config.toml
model = "self-supervised audio encoder (BEST-RQ)"
dataset = "synthesized solo parts of chorales (CocoChorales)"
train_examples = 39062
n_mels = 64
hop_length = 160
input = "log_mel"
win_length = 512
codebook_size = 256
mask_prob = 0.08
arch = "conformer"
norm = "layernorm"
activation = "relu"
mlp_ratio = 6
head_dim = 64
fused_qkv = false
qk_norm = true
layer_scale_init = 0.01
inner_norm = false
moe = "expert_choice"
drop_path = 0.05
num_experts = 16
moe_every = 2
expert_mlp_ratio = 2
experts_per_token = 2
shared_expert = true
subsampling = 4
layers = 16
width = 128
positions = "rope"
kernel_size = 15
residual_init = "none"
optimizer = "muon"
muon_scale = "original"
lr = 0.01
momentum = 0.95
nesterov = true
orthogonalizer = "polar_express"
adamw_lr_other_params = 0.002
grad_clip = 5.0
ema_decay = 0.99
steps = 10300
batch_size = 64
epochs = 16.9
lr_schedule = "cosine"
final_lr_fraction = 0.05
warmup_steps = 300
weight_decay = 0.02
adamw_weight_decay_other_params = 0.01
Rows from expert 3 of block 9, named by matrix and row number. Rows with one number belong to one neuron. Each number is 500 + 50 x the weight over its row's rms, rounded and kept within 0 to 999. All counts start at 0. Numbers have three digits each. After the name is the row's rms in percent of the matrix's.
# up: expert up (model.blocks.9.mlp.up, 16x256x128), inputs 0-127
# down: expert down (model.blocks.9.mlp.down, 16x128x256, transposed), outputs 0-127
up.134 089:521358366532490483462479541492551499509507431516518426478526501533524588400550554506536526512576602435490492500483475459484549580502433505486472601482578528567462536521538565532496474517568503444489525480508529477558503445552580542541543524412540515492534510443445483466484431453530502479476593533557485534433467466472586604470438470436439433512563537538492426454524423441504389408535
down.134 085:441533570532516470499525537480488439501477517503560530460585509497518361469489496413468479497525484445555506516485511421426441481510503620506571417516488522463522505555599465513535515522552534511505452549481576467550469542436543430496408417550480521578505391562516551552533569575489465524484564564451540585476518548519479547473513468588539520520470545439594374526456599401546509447536
up.135 115:481491495556507487585476504487487535511543434662488476464502557446542492526520487532509554508519442544491441496494480478502371492403415536487413463467504567512437463539539563543478553557503528543494422494512532610492428554551485401492481441550544514590509573514519476469427486472459502460547459390441452429523494553424485573437489520574487459564486426512528534479474522429562605548613
down.135 113:468441619526428498522455485410455575467613427509495575506508493501453556465432428455502514566445488502466453499471505538498440437423553441450491533422512515542532507538530484467543489558508499464528471522410427455589531472477473445515463419502523493536459480536472562564416402466443419504545504504380586513608538470492466530504559573432574445465617526491550500442448572547459492487498
up.136 115:433431459556409459424458539415554511492531536436525505490551533523473534424508379481456518445484515420572590460453481486542429466451508576524483522444490554514535545533577550527545613525501520491567503495557506498587470470446495523503425434431430563472511528481514433465481499447488555493419456559552513490531566557597561528526487525493460398483609485566509530442502620453410523487559
down.136 113:525524587476507444609469443515472524498463458479557547462535544487432468444493421499543449440496498559500613464462493432431408461526457516430603517516549619546457468483443479515505478464419523441443469500638471511444472514515582440483521576482453588468504589497465489503487521529548511529481476498350436473420542478528524473483526507551468585537375515530554543467460520560524538546451
up.137 107:517441425474461547463435514472485455539547558477522490488460493595577626486501486453532517578448455570472514457596450518494499513517416559498436556438531527597432526435501506579482638470527482525553487507545532514493452457521476503497574484426437474440484511468465495494447491601489473415490461449524493477466518502460581449563439440389429536550470455537634501553488463612515575466478
down.137 111:515430476499564505451444465435559573553518486573552483433615459481318409513495524571491520480565598549559474532494504513405495475447467538503597452497518462472583438455478533569525485474478485460508425546521436473487431471458545509454530545550472556543493512550567501459476450550478482458480554524485504483462554464640602524557428476594535542443454438497490533464439539458537452508479
up.138 087:602502409484597479411536536514542503480407535566510548495553469540546513538456499497465472541458467485510564487491521530461449483452508435589432508467470553572551484498510546637464567539532550463457450527582512553501562475461540425410517430533541549594468491492611445473445500544511491607562464481482459529433441453457366446403509462569507591483524465431516528474449508503535498493452
down.138 090:591491496487432539549550527488463517566514606533456567515540556545363356512483534491544447442511512522506542490494462452532516504454415502415426447452536478549499529555457424502497484551572577450534539515497457567454484440465581600584420499442435497459532513515537470503539559501400542543465453444551517487451548390550528529539540461464598501506537455536547435520488539405524499539550
up.139 106:443493550529535403475577469447550547427569568447612465548464479425509509443577466425459543478449546455477464433451541560450529405506503557526556564451518498545418450512483538489555459504456534583561526487535440473558461411418523455597624545455489582460502448493548464524500504553487384567454496543511487494499484491490465605521488496563539447532457558570541448512448454563440510525509
down.139 098:493439492522503535488437556461510511488449503550497458460487451575477539508473523471563496449573443506464636452454464486497544406593505398428532553560494551452565430400444450468511502474525455420424507505498495500492537451542457477464497480461469397507568457449515527438459512491569508551615415503560536489465432502538466459599456432405394554539475525454621549502568478431461525485492
up.140 111:450537544440497425472594547486497549478465441511418476483527624527494547440536514548450497528488527493475495575552531556516459486533546544377517504585518477487570576502485561467500561480548511461471529424456543482507526525523519389513428456418410438576540523551509587382553460514464447491522415486492525545486472505465452570423499560531504461583487503511614585528451495533409410466432
down.140 101:521414536475456500492432587558422423568481545445444548523503448556540451416484537501475538550538501557553517487408516453590468536437555490614517509597520533520475484511521542536477504366389544544537419434492521404415509560470460544428536532455531496548508511496477475519526546554567472444557435533447559450544424590507452464514507516523444441498506497572543515541468471566476471530614
up.141 079:568496530454518490457470582433479490435477598512471557557488503430415633582498495463488539605518514421447484529531350551568531499469470492548539497545544481473444594516399455476561512539536522516462525492542505450574449547433480497448566489506482520457477431446486513558537489462457476480376471406444454541464529531424463508512557534425506566563571506554509496538566419428523524477459
down.141 076:468496481557400486521496446451496516529496454410530531432448552514449488545470543524539510467458471410417474516523446479505452484463577523463528456445514472487559498465539552457552540509393464460447496427521501535488515526449440487524465458458518575484480489617452534416485522488499537564547506496436415567549416439478428495556430477550501492497452453488578642447406511376509356483413
up.142 098:498517510501508508458513498558533526480553506565475493537434428567503515537566442454396598480554544499501448556432503455520402509475569446537614465449576484535458584471501456430485548587527451558473524562505491509509507549396485461552436561496480459441580483492577380492497513503511442402505480492574518558510519435552497475470476521545498332475475470595475507558481554452423424555516
down.142 113:487472453432490458550537579541394499451511602543500469444482565507427457544508464509537410574557498472535508499480469463494526582506458477488491577366564526587536500558562631520422520469486465535470453518498550482531494492573434507442534425497498503435508568461483522453456408397569498503566545507582511393484473493472488496492554573407445521526581484481591439461509560490436546464463
up.143 082:492505523386508406528450510374581472558497502515531524526455554526547447442580479541551517486530481507501481488511420556510503559546432410522507502510457445535496472508565536419579479452394449461465478443444448484536439574493604534565536530498532455525486560565469473401487504439594536515465422595447535496438480504563538410524481551523533500452581442522493603515522412572524477581475
down.143 090:483546451506584620518466595416531399509502461492512458585489482449464612443497514501481593522514507482447479503446549513580496459518506450546627554590429519510540543422437582547556429578504611455439530464562501498569525544502392503488601385523464490474557485466463466536547507512541587461509465510550462539522545497514502484489540518536539521596496514444496536565498544445450483499469
up.144 119:428509482544484564527575440471498597435344551478425403425585550548408467499510545513476405491491592486506457449532488471528548555510487506500530534550533423523519541497480446550521546481500497528516536504504480500526560505511551538507528503506590551575456457497505536400456420449473548387478483529597464615489483506428514585533493479466597526481441478494568558474525483527517464413389
down.144 118:458494549430441571438411555496498430539513542607528447564585470508484369518541550462569450491479409527548549501532597431560536484422603474541535502518434524512560497527556546477439494489479536550503497565628438503424458491503496584540440474602503466551545539536579497512544514478470399463420531509524503526469495566524460519553572463515487465469498547522472370483455529511444521486535
up.145 122:449540529529513460592446385507465568513414467435529518531467512450555612511466465536497538475470479469536449534436486534494464572462469449510521459470553651410572542558499473535514518377522527555445476556496457497582466529434515530488548466521547468522485527513471504424406528483430434463435504464515556550505458492584411524510600486571522602490474499479565515526488440514496376560571
down.145 116:482436428472483521541502501472464526563520521480476512448428376469556498478580462521536585473413422421477482460460497523504478461518504510535460473598487523505465498355589468508515514473569585561452486458498529485515516489603505421551558528442585558518493563454456546567540516519512485558409497420461441532576465412497515438496526533478582422516608573519557445465407512533532547423480
up.146 058:486535532560447489457540482533463436418503492342440564585514494517544435471558470518438473490541530470404509539482490629537454505474437495549533539505514426482470465496381530452547599484493544528455539476455547548528549502486546494437558476570398555516625397502458579525494458563482522441479416476496537534555539491495509533410517505519558469606468477603499522504505431498486462463451
down.146 065:476489493522427461433451498422426444499532580513522550484535413569474475515499415508580478474485520366477482527438522504552460510518542431511451506516520525583468543520542535472503387519478597606440525497545474586409437553442507551438470526375508430564547534513480426513613549427506496455618540531532466510418471492498468507462547448452523535524517576472404499480512500541495540549438
up.147 095:562451483562532486457456473480538641452405449501448422462454459494546567554543475434532412405543540458513600494471464534467522442464545513450514642525528504558514486550475474457499440517532498519476494504433543543464528476561562427557466494478579516512439535486510531426585540551477548493528520534501454554466536472544450473512444402481554503515410450586570427521537417595462427439556
down.147 102:568499496533630504482378553531557524543496487492526511464546508486516491574499556477475436528528480511488510489497478594538481496523565557424531586511440478529553543483560489502459476418530573500503518607456547556588430495363521468549426536489468560483524489484439469547511416419614504573570569531466506565560480583484474565478478498566589452545515517480568528446443568388442504508515
up.148 111:551447511518641575479428619488445479466481553440599469587575467537468536480489430499512500524498539397518475418538529564470437532492458579443453572637460459488404467565502480535411488469490535439555474487469582517526476444536481470407524473537441550492475409590450517440501526505486464546458515527474506501574497496497605497545466492453555505492559534494485412473483550468488562471568
down.148 114:381508533459524526524492447412484585456511499446501503508440526467547465546475525489562528563480383593469505521445526607446517464530469479511559578470424510503529451463419420500495554487555514445552548560422502469483521576619466511480444498626520569506466447521628465534552527504432445456540464362446512467449549525502555500502485521536452522528488531533499528466415475489581428436529
up.149 099:454576508518526519541471504490551592527480511514419455524580410457523405441544546491526492447439506534473521429433601519617468559403476510607441486517484443539454521508542430491521577568510566511487505521500441449475453498429467502514520552534610582532428427478578593472470558567526461546500529436461526416430480465504508508499495587508525467402510485426460575518575526509508426436469
down.149 101:559518549578477527380394479502519516514553474563487513464443527586401543448557519463484519487486521490537466454539420454456594540434479545476504504476512468426509469422494475521506563430428420463545450600528511536476446503487512547480491456480453537458458480524388590502638443476526561596469470456457598504518496446491481496607527399453466475450614429468564506492456520487503462515483
up.150 050:414478510561421498410471485524421515521477436494601476418538529504570446545567579529439556605576451501532501535504399485558455502443482398473460464470533537568506539536477495529546549505400479498501475489470517592426468377558577537442471439522535525507541562558453493527478505588546405509509549459490551528460499584470435483555506417593461484561456487443555514513494469423529551521473
down.150 053:462452575484456523450521521545541520501490514511472532595529468444446534493421543520475489466498428538470516518529442551490447421468504457416457468564435550583567482493593492505433509599544509448543550591513437564548534493483453419521435508579496485610442453406492503600388406432453505448527580448551590571439489493444473459525451534498551460509515474524543464408460548510435490463435
up.151 126:525561482470512575401500472543500527443502452487471560492455515551466496550490485484558433425417428524563488443457568584504570521587486488532445538535515492520555484562557464520464538571545460487433546458495510434401536550475421444478453459473557538521432458494555464434554508612536494511468520457546455483518500512482538576494437458629441573377520485391565508533437585489571442432461
down.151 106:548585521666499479525545498493505493507541502534445475471500581487436418520413560508517514483464416531452417463491553531550517475395565574513362458534559478539471544533490434425488557489409503522512492559438495542525436558498606464474563470479497472507490437407461523439492516493476503507467494531582662487418493534486467526553509426416483533479463556449484461496465499442538432537470
up.152 092:544561467528459547521506518429503429498620416524522577567404485415539509533509578590482463494483459518547488542504515441436461499471470480499590477497462435483515488485574471470449499505515524469485531529542529444470475603577475502423473489490508469510570581536524376594483486477375450534517474538589565430483526559451541440474513525383570560503459541463493484546493415561599462515414
down.152 094:456444489486430595558561526516528497426529470524519467534582438540384454532507472524523566523477504501480539509478458548561509534476515503548474574444517624524475477520517512497476512478552430495506459529498466459537555509415458532463493505453560582448539537630395496475493384519464495410521590577547459448557546577504517446449485532557567511535482467462423503544566626512427477487633
up.153 116:530480593467496489540577520534521542450524456556586466478441447556463520519503428477566447557552517595445437463443527588556482476511591526545561548587512469559524531492458549519496514522550569475526479472558477517443522501381440441507421497530510475522480483365494413496502591468577527465486438541493504511542529504532493504372583497490452427434419471544517536453577472405462485443396
down.153 119:572505453463550473606476487504387355497459483487529433549496488484585439471492469506471480467483579417484546493488464573455500531504469470585436489394522452478496585408537537541503426460502483405476497527524573501555574502533458441498457594489511436528590500482437434530588496519443481505479505501549480488496477471388527502530512452399506494464619530531503499489553569422521508577399
up.154 097:442498517532547523431461432528527496535450509390561479395487496474536464514494401488531476453541625563419532532528519554561509623546503442504522423586530514466540486456516546500483470460470473566507485456565538496510455582525545570561459493477537477505541530471530453465491488518642371564497546525465486516483566555456619470497487477395440489505416468481502429497458465593552449457437
down.154 104:468514519530504531446409497564609618482461483442510471489490399520535576559592526512560578479548591513521549526570501445497477483333557548462573457515494575478534558452475486492515452429504394474493386490415429484511462508477495528471482509494486490512509513467502476486458572554488466533539426531493565474480531545558524473458544535538584530521600485368495455523406482492477564478571
up.155 054:579481560373538578524515511461512444533525493544466517577529420497456545542587510423431512555510552445452576506528416457392620447433519440389422519523593586490516499466574509543555522474506507528471507450408552518451511495442461480442611488472480522494465452441509465550542534501446510501474456548493428438502464517546429580484481458523507498502484627511535419555536539525520553531517
down.155 055:495566416535558444524545562428456463620501494521467535561511433531429531614506508570417447523501428512609538504456535543525407477477641517479505536523429368491489556639478535539538493539511491526449528528545536512507434467453498434468473499513494470472531522477464503425492467602504489480542555531468525465528383456523542515390454540498433430464472497496501509529436507515477493536600
up.156 093:470504465463656396426460422488544495518502599456487580460581498533478590436513473429445430514461502595482444473582521505596464540424444561473506527492563596567526504519455496558491534471455440580540537474564511416557505462546594509463444524481428398526528546458516555486480481415441505534464462483442464533441459509523456562528514522609521533491519451482490538516475543421534494527465
down.156 096:511473482503584565445397477590489490522555471534499534537548566576502520409541517491452574520530499529499542374519531494551513487527451531492442501420485541530478472482578418629457544504526516560523546476512578425461430549516448570533536518514463530498468499486587516528512510548372466525481535475492469517591488538486437486460340524480471429497459576430491453648490500534437541529448
up.157 085:495544530487420552512502560550537546475512489462583534483500476454494424480455500524439517603432545513446488548492592547471572562519538411603480483484417452483486509591602519463451544519475437493527401527511604533471478396457550420580590468489552486440465356509493445519544447535543490461482572494515525518522480501526495466504480486428614577532477435490444561465568475564423489525525
down.157 095:517550412501496469522539464510477488477461580564493581421544551533508565509515495541535537526512507531524483536430520419553551503479533531510567538527519366442530553489474414400567498591482506481616508399464456516578454481553560448560433531441483523484507513403534446507525528542539516494470495510589448562395546392449405526580541487561448479484498489601424551519481569462485525516430
up.158 102:485478508537579477586456480514449517487498491463554578529503531492475562462442464576454574528555407462494531472510531507434445424473484503534468449515518513458539595533435519499558602352504475600391464398588506477467501531508596503568590534548458481525476438532467353443466530477504516484571453425591477484491501502460477485553503415522519465532497478402534555479551522562524442531511
down.158 094:511509455512486528503652547453561442519541540500537529512508505413517512485551487562461438516492397478459477543599456486576545563533506564499534544529506451504377459528488512530487492559515534493524537535482506557505544529576624460584512542464492459499423512514535509568428425533525546524512487465453599463568401438546489486481539553396465442453463522597473505614512593537477518514624
up.159 078:485517421457509509570532469517473483432533623410546480524422564553484469449428471494510571464540522512480541454439498530462542458517622434398465494549531461531527439438552469524434537440470543429580530425626496525576458471434519462555451487391458512580478505502508456463435527487553623527542499571525542503485468444504490549554500454427609418503504477492504547513547482562547522539556
down.159 086:507617535448465469590509549447516522573496546551522516490555496465504501443528499549556559550479519601419515499476507536423488587477482519607590508540488439529483422461452519571591550492556505516453520445548435456401587443527490556509457567499531483506552483365490484556568542574525488421457528517443571527503592486557495536504546480442437530514408475438469387514502424540468463465468
up.160 078:511444483540538468522485513471568515534465522547455535479457535420530427515482537587438478423527597505559516584430525499475459421533480502464473416538452501486525490573472528519485491465501465491566495530574548443414442514509616445481526429530462504527494495506484415499459509530540440455602453432413422455404535498606393548499555525398484508529545509509522562536543545412558576618569
down.160 072:527542488422399515421577566511424460467565553514414490408490589574525594530490468490464466426499492547547574494518506544544576509583422525463532576494464551502451486456515517476547503494568494456517470441466435490519464568498478556525455483494496447473539364506516520443501481447449424521481497511415527443653519442465487478450519558462517457433458465490562463588531460595490388464523
up.161 074:482522546582463457486451432487568543578547600533427457472519516470439479557503537557396405495464537474443422483430498477402541437527575496534470491511483498493522542561539541567442489416536562440508539571425522382521447536511537462521503395437472527604558590481518506475535482510457571525504491548577482472357459475493436491446499492533543541536504524564555446532437577499494431517469
down.161 061:529517484482512435548594611520480533548529486484449542473435461595506505466466538569507483372539522520430496596513542533550502528491460476524383522542540545452398478434488532433409619486550499515568527498521438501497472384557493543525501599545505493467492521553479556438412571450478543457472442521454515502544429571511489536511378524440433497488460489437502607519534527552457569520509
up.162 074:591419524408578535508517523423507503415548487515581524477422399464602529508556575535527563500451441493517476471520475505406509496457502424516552445536478587479539527422442453499425414488439545515530419586575531533556591494504477509483508465484468462499471438519450444441550499639434499539589444495387552485486549447448530552521543516575467554501551468450551505489527551491463517483463
down.162 075:595498507464556560493576543439517474553572450507450433441515459467550533505478574536503479436525445491606452535462544468492479540514521403526453475485591563493411587594418474415484535484434454448486486495475497451458564470540476446427581452583609480505499445499411548435449441578486611601485530532477512530458488461531501464552482539516558517474419467514493503439486445576507403513524
up.163 105:407485545540547496485496528512533494601484560518517487566588483523430557518539541538446478509471418465492576407491629565462430463570472426548550511554478425487427416521538462501531532521559546480551485537478540375464379468517480514389488481532487467520554524553448502521442440540456464539468413592482480378537465509519512532554458485396468534609541502511542504484567492485456496461503
down.163 102:541444534470497599488496468420408518534417454426552458413413536477479544564513532453493497480428560591528435469534443561560499543464576511488442576531479566593502543439431515549532485491527489512488546482470475539464554501467491568480508537604509566432547465548564503434510453516515496410460459432546441517479486553543480401511490485569532415426502441467517581443589525598525508609536
up.164 114:515436484583486525516528547602493520440445435415446545545468543562528498501538473441493443574453539562500406525458511560462647555567519478532511419528488533471533568442451387550500473533509474516440527531537469305443539516477491503457558483434472572465499459475441568504512507521443549558408460458454607542525445510469507587506520494489520482408561497508498503514497510534539448482571
down.164 093:502538532571448479533448571501516483452423537529509430453531472436439587483528542489513427572513486403505469504518525410469485464509512620477486564539537513491431491533496413553476370488519554497501441540503524523441523476451419524554616528395461449452447468465507438434508578485557425606441519498467480513510492526620502577507478527515519444582589516497525406406503416537535507524512
up.165 084:498436481600558652439484481516488559461467447406525517546499514536498527503502481486565460459555470535512542412546467460432521537495552605459546466494384510482521546491597422458573469440475545462439567597419562455522495605500522471568456517472528455536566451506554588450566516498515532442474516534557482456452538392497517481396464494461508453519499520414568485548474463536501497405502
down.165 091:484516490518547511525449496485573462554354468503507527483580495455423526486509568514522533496531530455491546473435458510450479479442556450461486508527482598513510534492469478449509465477486489461557477530428457458493488458425649449562546520473560508450488547503464512554481384474582455428458480462491518534573402648516514547436526525518539530653569478480569487414538557533486507473627
up.166 090:580511471490475511389511553545491497555513546478410499521436444520471569366464470460466497522516471517426486437531561486548586644529503507562486536519405510486537410483498489515543466532586587445553464487430525499537480549494489527485642595476534510484605469555382455492537480532524392464491433485482495495495520512474489540534423544504540488521463574425489452457585474525467498555418
down.166 081:468486498551415502568487422543502609412432473484471505579483545540380427533489507451471563532487441491559498577510508576518449482490538606498568379489523481511572510429552507505502443482508515530528421456542476481536513516595489401556517498528464533543402499344551464489508586493510534425470492556510539470482511387545482518511482495489411448504528508508481631521522426518490549526540
up.167 112:517525441474415444504570479564427500470483513532520535564512473472426436483529548539484392479446622544445519503638478611524472565501497626590463453426504543515458466501509540520534509559478527493485558474501513521483468471535457460582467505461522517564470481483386549487518493549513471441443479507442450546520445459577510455419503649508512457568480528378570518497497451432536557462469
down.167 109:431478493594467461440514537461531373509477506590478595434495472524550583472502484449545502482487531583522478571436403541555451546509527449531415460570424489467546423473600541536531519543450501553563454513493512543540380445504518465422506480518565508516517538438641487531454467463539515571561508482510453519513529532552526471436575434482487406519510409555535551467511459543416464549446
up.168 115:544432555442413439478501594469547553477447472515475547472477482573447584402560515475581516445573470490528479524457543566567512541577386556453456550539520491527451486452486485505398442468418493442441573448585435505527548417408440573461549479570476540533528562407558512508476592551463406476489466551492484542512464546503562488543444508485507420486512540505527544523465464605526531518493
down.168 112:481441502445545421549481482493466504536497484522529436526425528423522478463348419537478467466519463512489524477381389545550477384519553587545538391551556483496464529536497476588469502453514544562516486520503441562568441517514546452508563566471525412493501433476470449477496496522436569500585431597469525439428468489485491563541577491567448508498486505465512546432487464382587456473506
up.169 103:563484491428401543479528574603463503445522568494502452525548410551507515492476584549541537423512467443567485524446573470543493487545437563477451411489525596512547476497526499475577563505423499367495559426468557537606494538502501506538542395542480417430541524436517472515526496483495515428472528427472517466421525448507428538524535594482520492500527462484413403460491593587524449515498
down.169 103:488611482521477478550515442564555418486470536462519485529466455437532546485477420582527525544534425583631541506494417543476565470529371526503547513570459490511461561484632420480510462491437457437580520445495515515441484473514473481551504524522544574462457546547488505419480530611542570514466467473493490512606532464471594571484591557531391504458476471531486536470444473420487545494502
up.170 114:512561394456422420538482461495471418496453505482494576547565507517462559518582491569543460560479373524531528567372486510426488521462409478524449518444445515489530503559540533464590539542436504396485618520454450612515443533501452507511543427481519487497464471459539534498479429416519572528527402512490535424501515453585533516569491502525423500544448451469578547464522479540494579529489
down.170 123:490487429570491605471509487613463517492525470436534529555532484476482574479455444444498470451474580522473437500513475417500476484546478445497495536448517516529507608553545540507522512605518499533415601499538572510557526441484468410499554438540473473571464402500353489577509518510537520462461504439525518504584432554509469471515356497595491451485458428487462570460516451554561514566414
up.171 088:547584545462517555558554490488419553499535507462548515484543490529465412448568582410525511475454463505502580538524444441467467486476493539490419381484556431567568519389517546474497561539508566489542534446467446444671553508481591466535488545561478517445576441536624412577550479499474547486452405433500471521456443476507482448518529494465520492462475454439486535532549568522461494460499
down.171 081:519532540533541441548540426451510495619532479472520422503392508502431511513556495564565517432458549565557508442474528505473371484450524527419474581467646499523485532553547469458491490467453553520467381574532614524436472484504496478503491511438485517526531572511449446497522476540465556522500394492583609475438450543465459421474456427440462562508456493508501413464468532512457533537568
up.172 118:468502453537492462383488517525484538447476567558503546441581578508549520555550478407461421525493453462432532564583481490486499446504541380491445496519506552504490563415514608486536543497456561490484522421495531441540476448514450509506533438569550532516509448460591502339471544600484475563451499577476460566477534517414489495463588399546417468610562504479525522503521443501496499506493
down.172 116:550470521458474404472462550562459479558546525492546535410498576521477449490470499543535470544507533505446442507402449504566520332590491395514462477512577608451535534534511555516569506565552568545484479451498485489415561472399512466511563464505433509546543541498565492536469469534479608497483516446461495486475537543467465478547371523613605465470516549504429539580482549494478465493520
up.173 056:545466493548485471442475501478585546533429479515566518571527519500503474436555437543523510475472479486470564490482502451547400432446481487482521373498538494528467465496588546613481547579421552447423431558440539531497514500413601418596540573495531526529474525453504427450526443582576495474498472474476527541508577405453567461465536454565459524471437504366509489438443488508586510544451
down.173 061:522546457534547448541584529480485544448467483604458544455481626487463439467422480474594481443448490544544555599465490475526452449492478540451555476504448529499550447454429394522543471489534443535526529524437428504544462449463568594549476414467450490512438464510555574528487523440514566578432493476503482563466566475467458469567550472410484446515529454451568540545523465529351511518602
up.174 102:513449532462584488447537466534643548488421504520463452461511534514508518546568484401447493493499519451536424513455473526474440510553412432472472458591423473603573495407517521462570534511515473445581528535531604493452455538590556467504565454425478431518510519405479513542424539506516419471474523472537408516490418491515448559530620488450519485495460559516555532603555480430521503480484
down.174 106:489473425556511386529430465464499440504505563457495513543571546627502556598442505556527531488471527525508597577537529523553500492433520440463538574497490538484556497497522546631482474589491510448535565525517442536462476490386404645492488479598504534490529513533474487469552439515482428468493499523473506485632491520511514482489386481471445483450471463478616575502472506541534533448454
up.175 042:521438509533495519567532507503500409505499465471474436514461558499407557593467596393511487538507486442512500370544554563527499515424427483484528448554540494488619463536520465497524506476495489492603500570488522593526553506390431453529516519478538449447510442573486549513415427477515437572459443489440529438448536409452642573506513514517495511487492530523576478443424517411504506517564
down.175 044:482465464547566468429514386453552578506449448447501499483461447576512516542535430467398549507533515521424588554517440477477423437480480537554446447526504480460495549658438504531529409452559520501438483552472529448582501566563499516493476531527511545467542508377461472550459506502507456531461344559566548468512470516465442456612565479554596498525499519531502541493466477536520509485576
up.176 112:523535570448469489514421538480425531507450471514508524546415438464460470520492537589456535454387546418543433463583467556448357523470510545498564617554468460455537388576488517480495531470470495526553556459491529512462435465422491500486515525585431535494505542552480439572500492472563464516563422535482517494443510529464511547521539544421572435551532532537508408514572483408569485446598
down.176 115:501475451506408451477484536525522510526502415479523522451445487522378461553488352447505469595494505545401500493392529392536516469555489484541513568509474611446372497439494494430581526533509513452482521524605508509518615564496477451517470449399513474446599518548511482521500518468632433532493469526468516511498469436447533532497504535570481455479459552529497538482538485513470396486541
up.177 118:518440483516358558465482466538508486499551627436635475515523442482486500493532495542486448528532469468492599436482452557475535538559471526486579513518547529422384520513561453404443470473540457419605491536502558524436602493563526461535506531440551488433518502432499492399515461530444486498523569453497506486503523565463578538604449481426462569443518475486418429506515483421470477535498
down.177 117:512608460412570538464547520461528450539494527515552509410492505455355562479456577532475603570498449575605426496499497505439498487453467562487504537458501509481526522547488471483508503558497478573588443522450429440511434551577474534458546458535544504496519551504499538427450565587488519568380502542498506529453533459445408574419611481478488482476514450452458614515511564544455500475480
up.178 104:507438532495435443463471543410442475414500555463398533561467468485479508499519546438485474424551465550571487547502598476434505435593487499540581426522414485458521544484464538471536442556519503528512546415540420486455537523466513530518517597531559472545439494463491539459553484540420542474491461584603420538550501397363570501438544562440481460507553463483490477564547553498515583549554
down.178 100:581444443466430499506582546441470528559552510485524424445484492573460528472446445470503559460458511433495455581461468550518493554438544559635465549502565430489526505523433522489557552479420451511469403432488472527398575488547514583475597438547522457494409503547471467522506386513476497529501472461467413480505477502492335582482508529500489517447536558570493535511513501445461457476593
up.179 092:526498478602426509485573530544570388526371474467494401529485567499459544434538453479544529550542540490545544527571561476434511549525519536372556509489503513500434576493494439358558532541536485524455421471543458475523539467500559523491579536477443452592538515497555507438491516553423489458537476517573525430534493482533459528449383541471516427537430497428492529523494454471440465438586
down.179 097:451458561456528541480449456458452523511394459510434505621552500536463510516415415567520449527548446455530502423513458448526457603552459515539535513523504486548410518423476529536500503509474515574519556475499556507454463674509581520560470582471491398397538400456552482511511384475481484404508501497582480488481458508477483499542529519463450473541484563507505458484499588590460565516543
up.180 098:463554470507429577542446470497526388394508483503652521602472514534491441498467436514454504477526463495468497410583378558599539524524521476433602472478531429570475474512561503578466458572587534541567518525513443462390489503571436478422486512487556502468521407533524516496445550562457444465500522461531494521442530470459558470496516445615531525442570476482476535463460516481537476516489
down.180 094:513489415500514587515505535457451482466530459413515442533531514535481595482418505478507539389470464560537447494558465466492475394491543520497383475543541516495501538624471558470414463415471513449523545465516469445522476608554522487503553490449573507432455576499434513628454453495547509492519518442585495481409502609569498471562479517574503592477496473573485455520458488456396477437478
up.181 111:544500501489437494479371526537556530497512571460526492458463602552455592512493499553544508500527405425480466450499501488488533460440449523449520432513494549515538424415511517536549578395543616509562483446513501503547477409362526555454458422412471568463576564573512499433498568450508541470454459483499489532471539516523512485531507432511545462563517521431528464513438638486464514539602
down.181 121:524517491458494447607537575561535589515493475559476474477454479424552479435448366493479498462506512536457525456462534463387498478581429551535559518518481463472541415475534550491476492490493463409424548603428485496447587509507558487503476500608487542528448562484504442604488521594540571535536451490472505521604438561512470547576472486408490518562523475470416498581435461559548541549479
up.182 105:484590512474425468524521590529455453482525493498515520548475429498416506471569521515539492440504539443536451484446504418507465409453513539525597436485504560504476613516491558519479452524558490515541613440448515483523542499533610494550475512496468483519551481454532469388503566519418545577463558453538483468511465450491442571529468583618446462479520608404440505423442584449433412468488
down.182 116:423507526517535507452489517426521546543491518589548420505425455465474527463509445520493556419422444351423589556458438573393450562470499446393536459474499517546498490515517489376527615482503447428508472492500570523480505546524448523484497567507540524533469423445562556456450458470566539493471427549489551407450472463516405520457481563466402497523510528522471508506593505538432473489483
up.183 106:481470504547532512463560625482464417507444464507473491495459502498416424469520528537570479455484491485427501457458460553537453453484458441482644530540523479457434578543492451562534393530370472541542495563448527450512546525641546506573541413477588511474464525479550578521498476535524537583512501463498464564385508525510467527558491528516456514486469532584522429558451541512543391545446
down.183 108:434490477435471539443472446547470470506438492522500429534582496553571517472414513435549528492514576517539443467501535564466544398519534483548533499459497501481522581500463537341496552372559519519474489453531534462542462603515495515375437506530470505473482484430465451421492552488446536615587519576532545500494498496507505516495432480510600578617503497464449483450586496461408526547541
up.184 105:549460461470481515478491515512494540466446525626500483523491532436472497604480454516549419571527526482475496457488428492521481505590507498525552531503415471432581548581623515497498506463499460464554572521501528386508509459506488452440458438534535492454455497531527403520490445526493527449475505487563492501455561595440544573541439382522496606481537547359523550483607506510351494487518
down.184 118:613504486503476548478574494497522450553522539511454541490575530439490539535501587494462421457474527534523468562410483488571546428483439532558534481543504474444439516545475527400542436514501479469430579497425565491476604529538578502500631473669442569539521534484452447429493520509504473515500524441468520523434479535483509566481546422491493416466458548520459518537562568497550367553437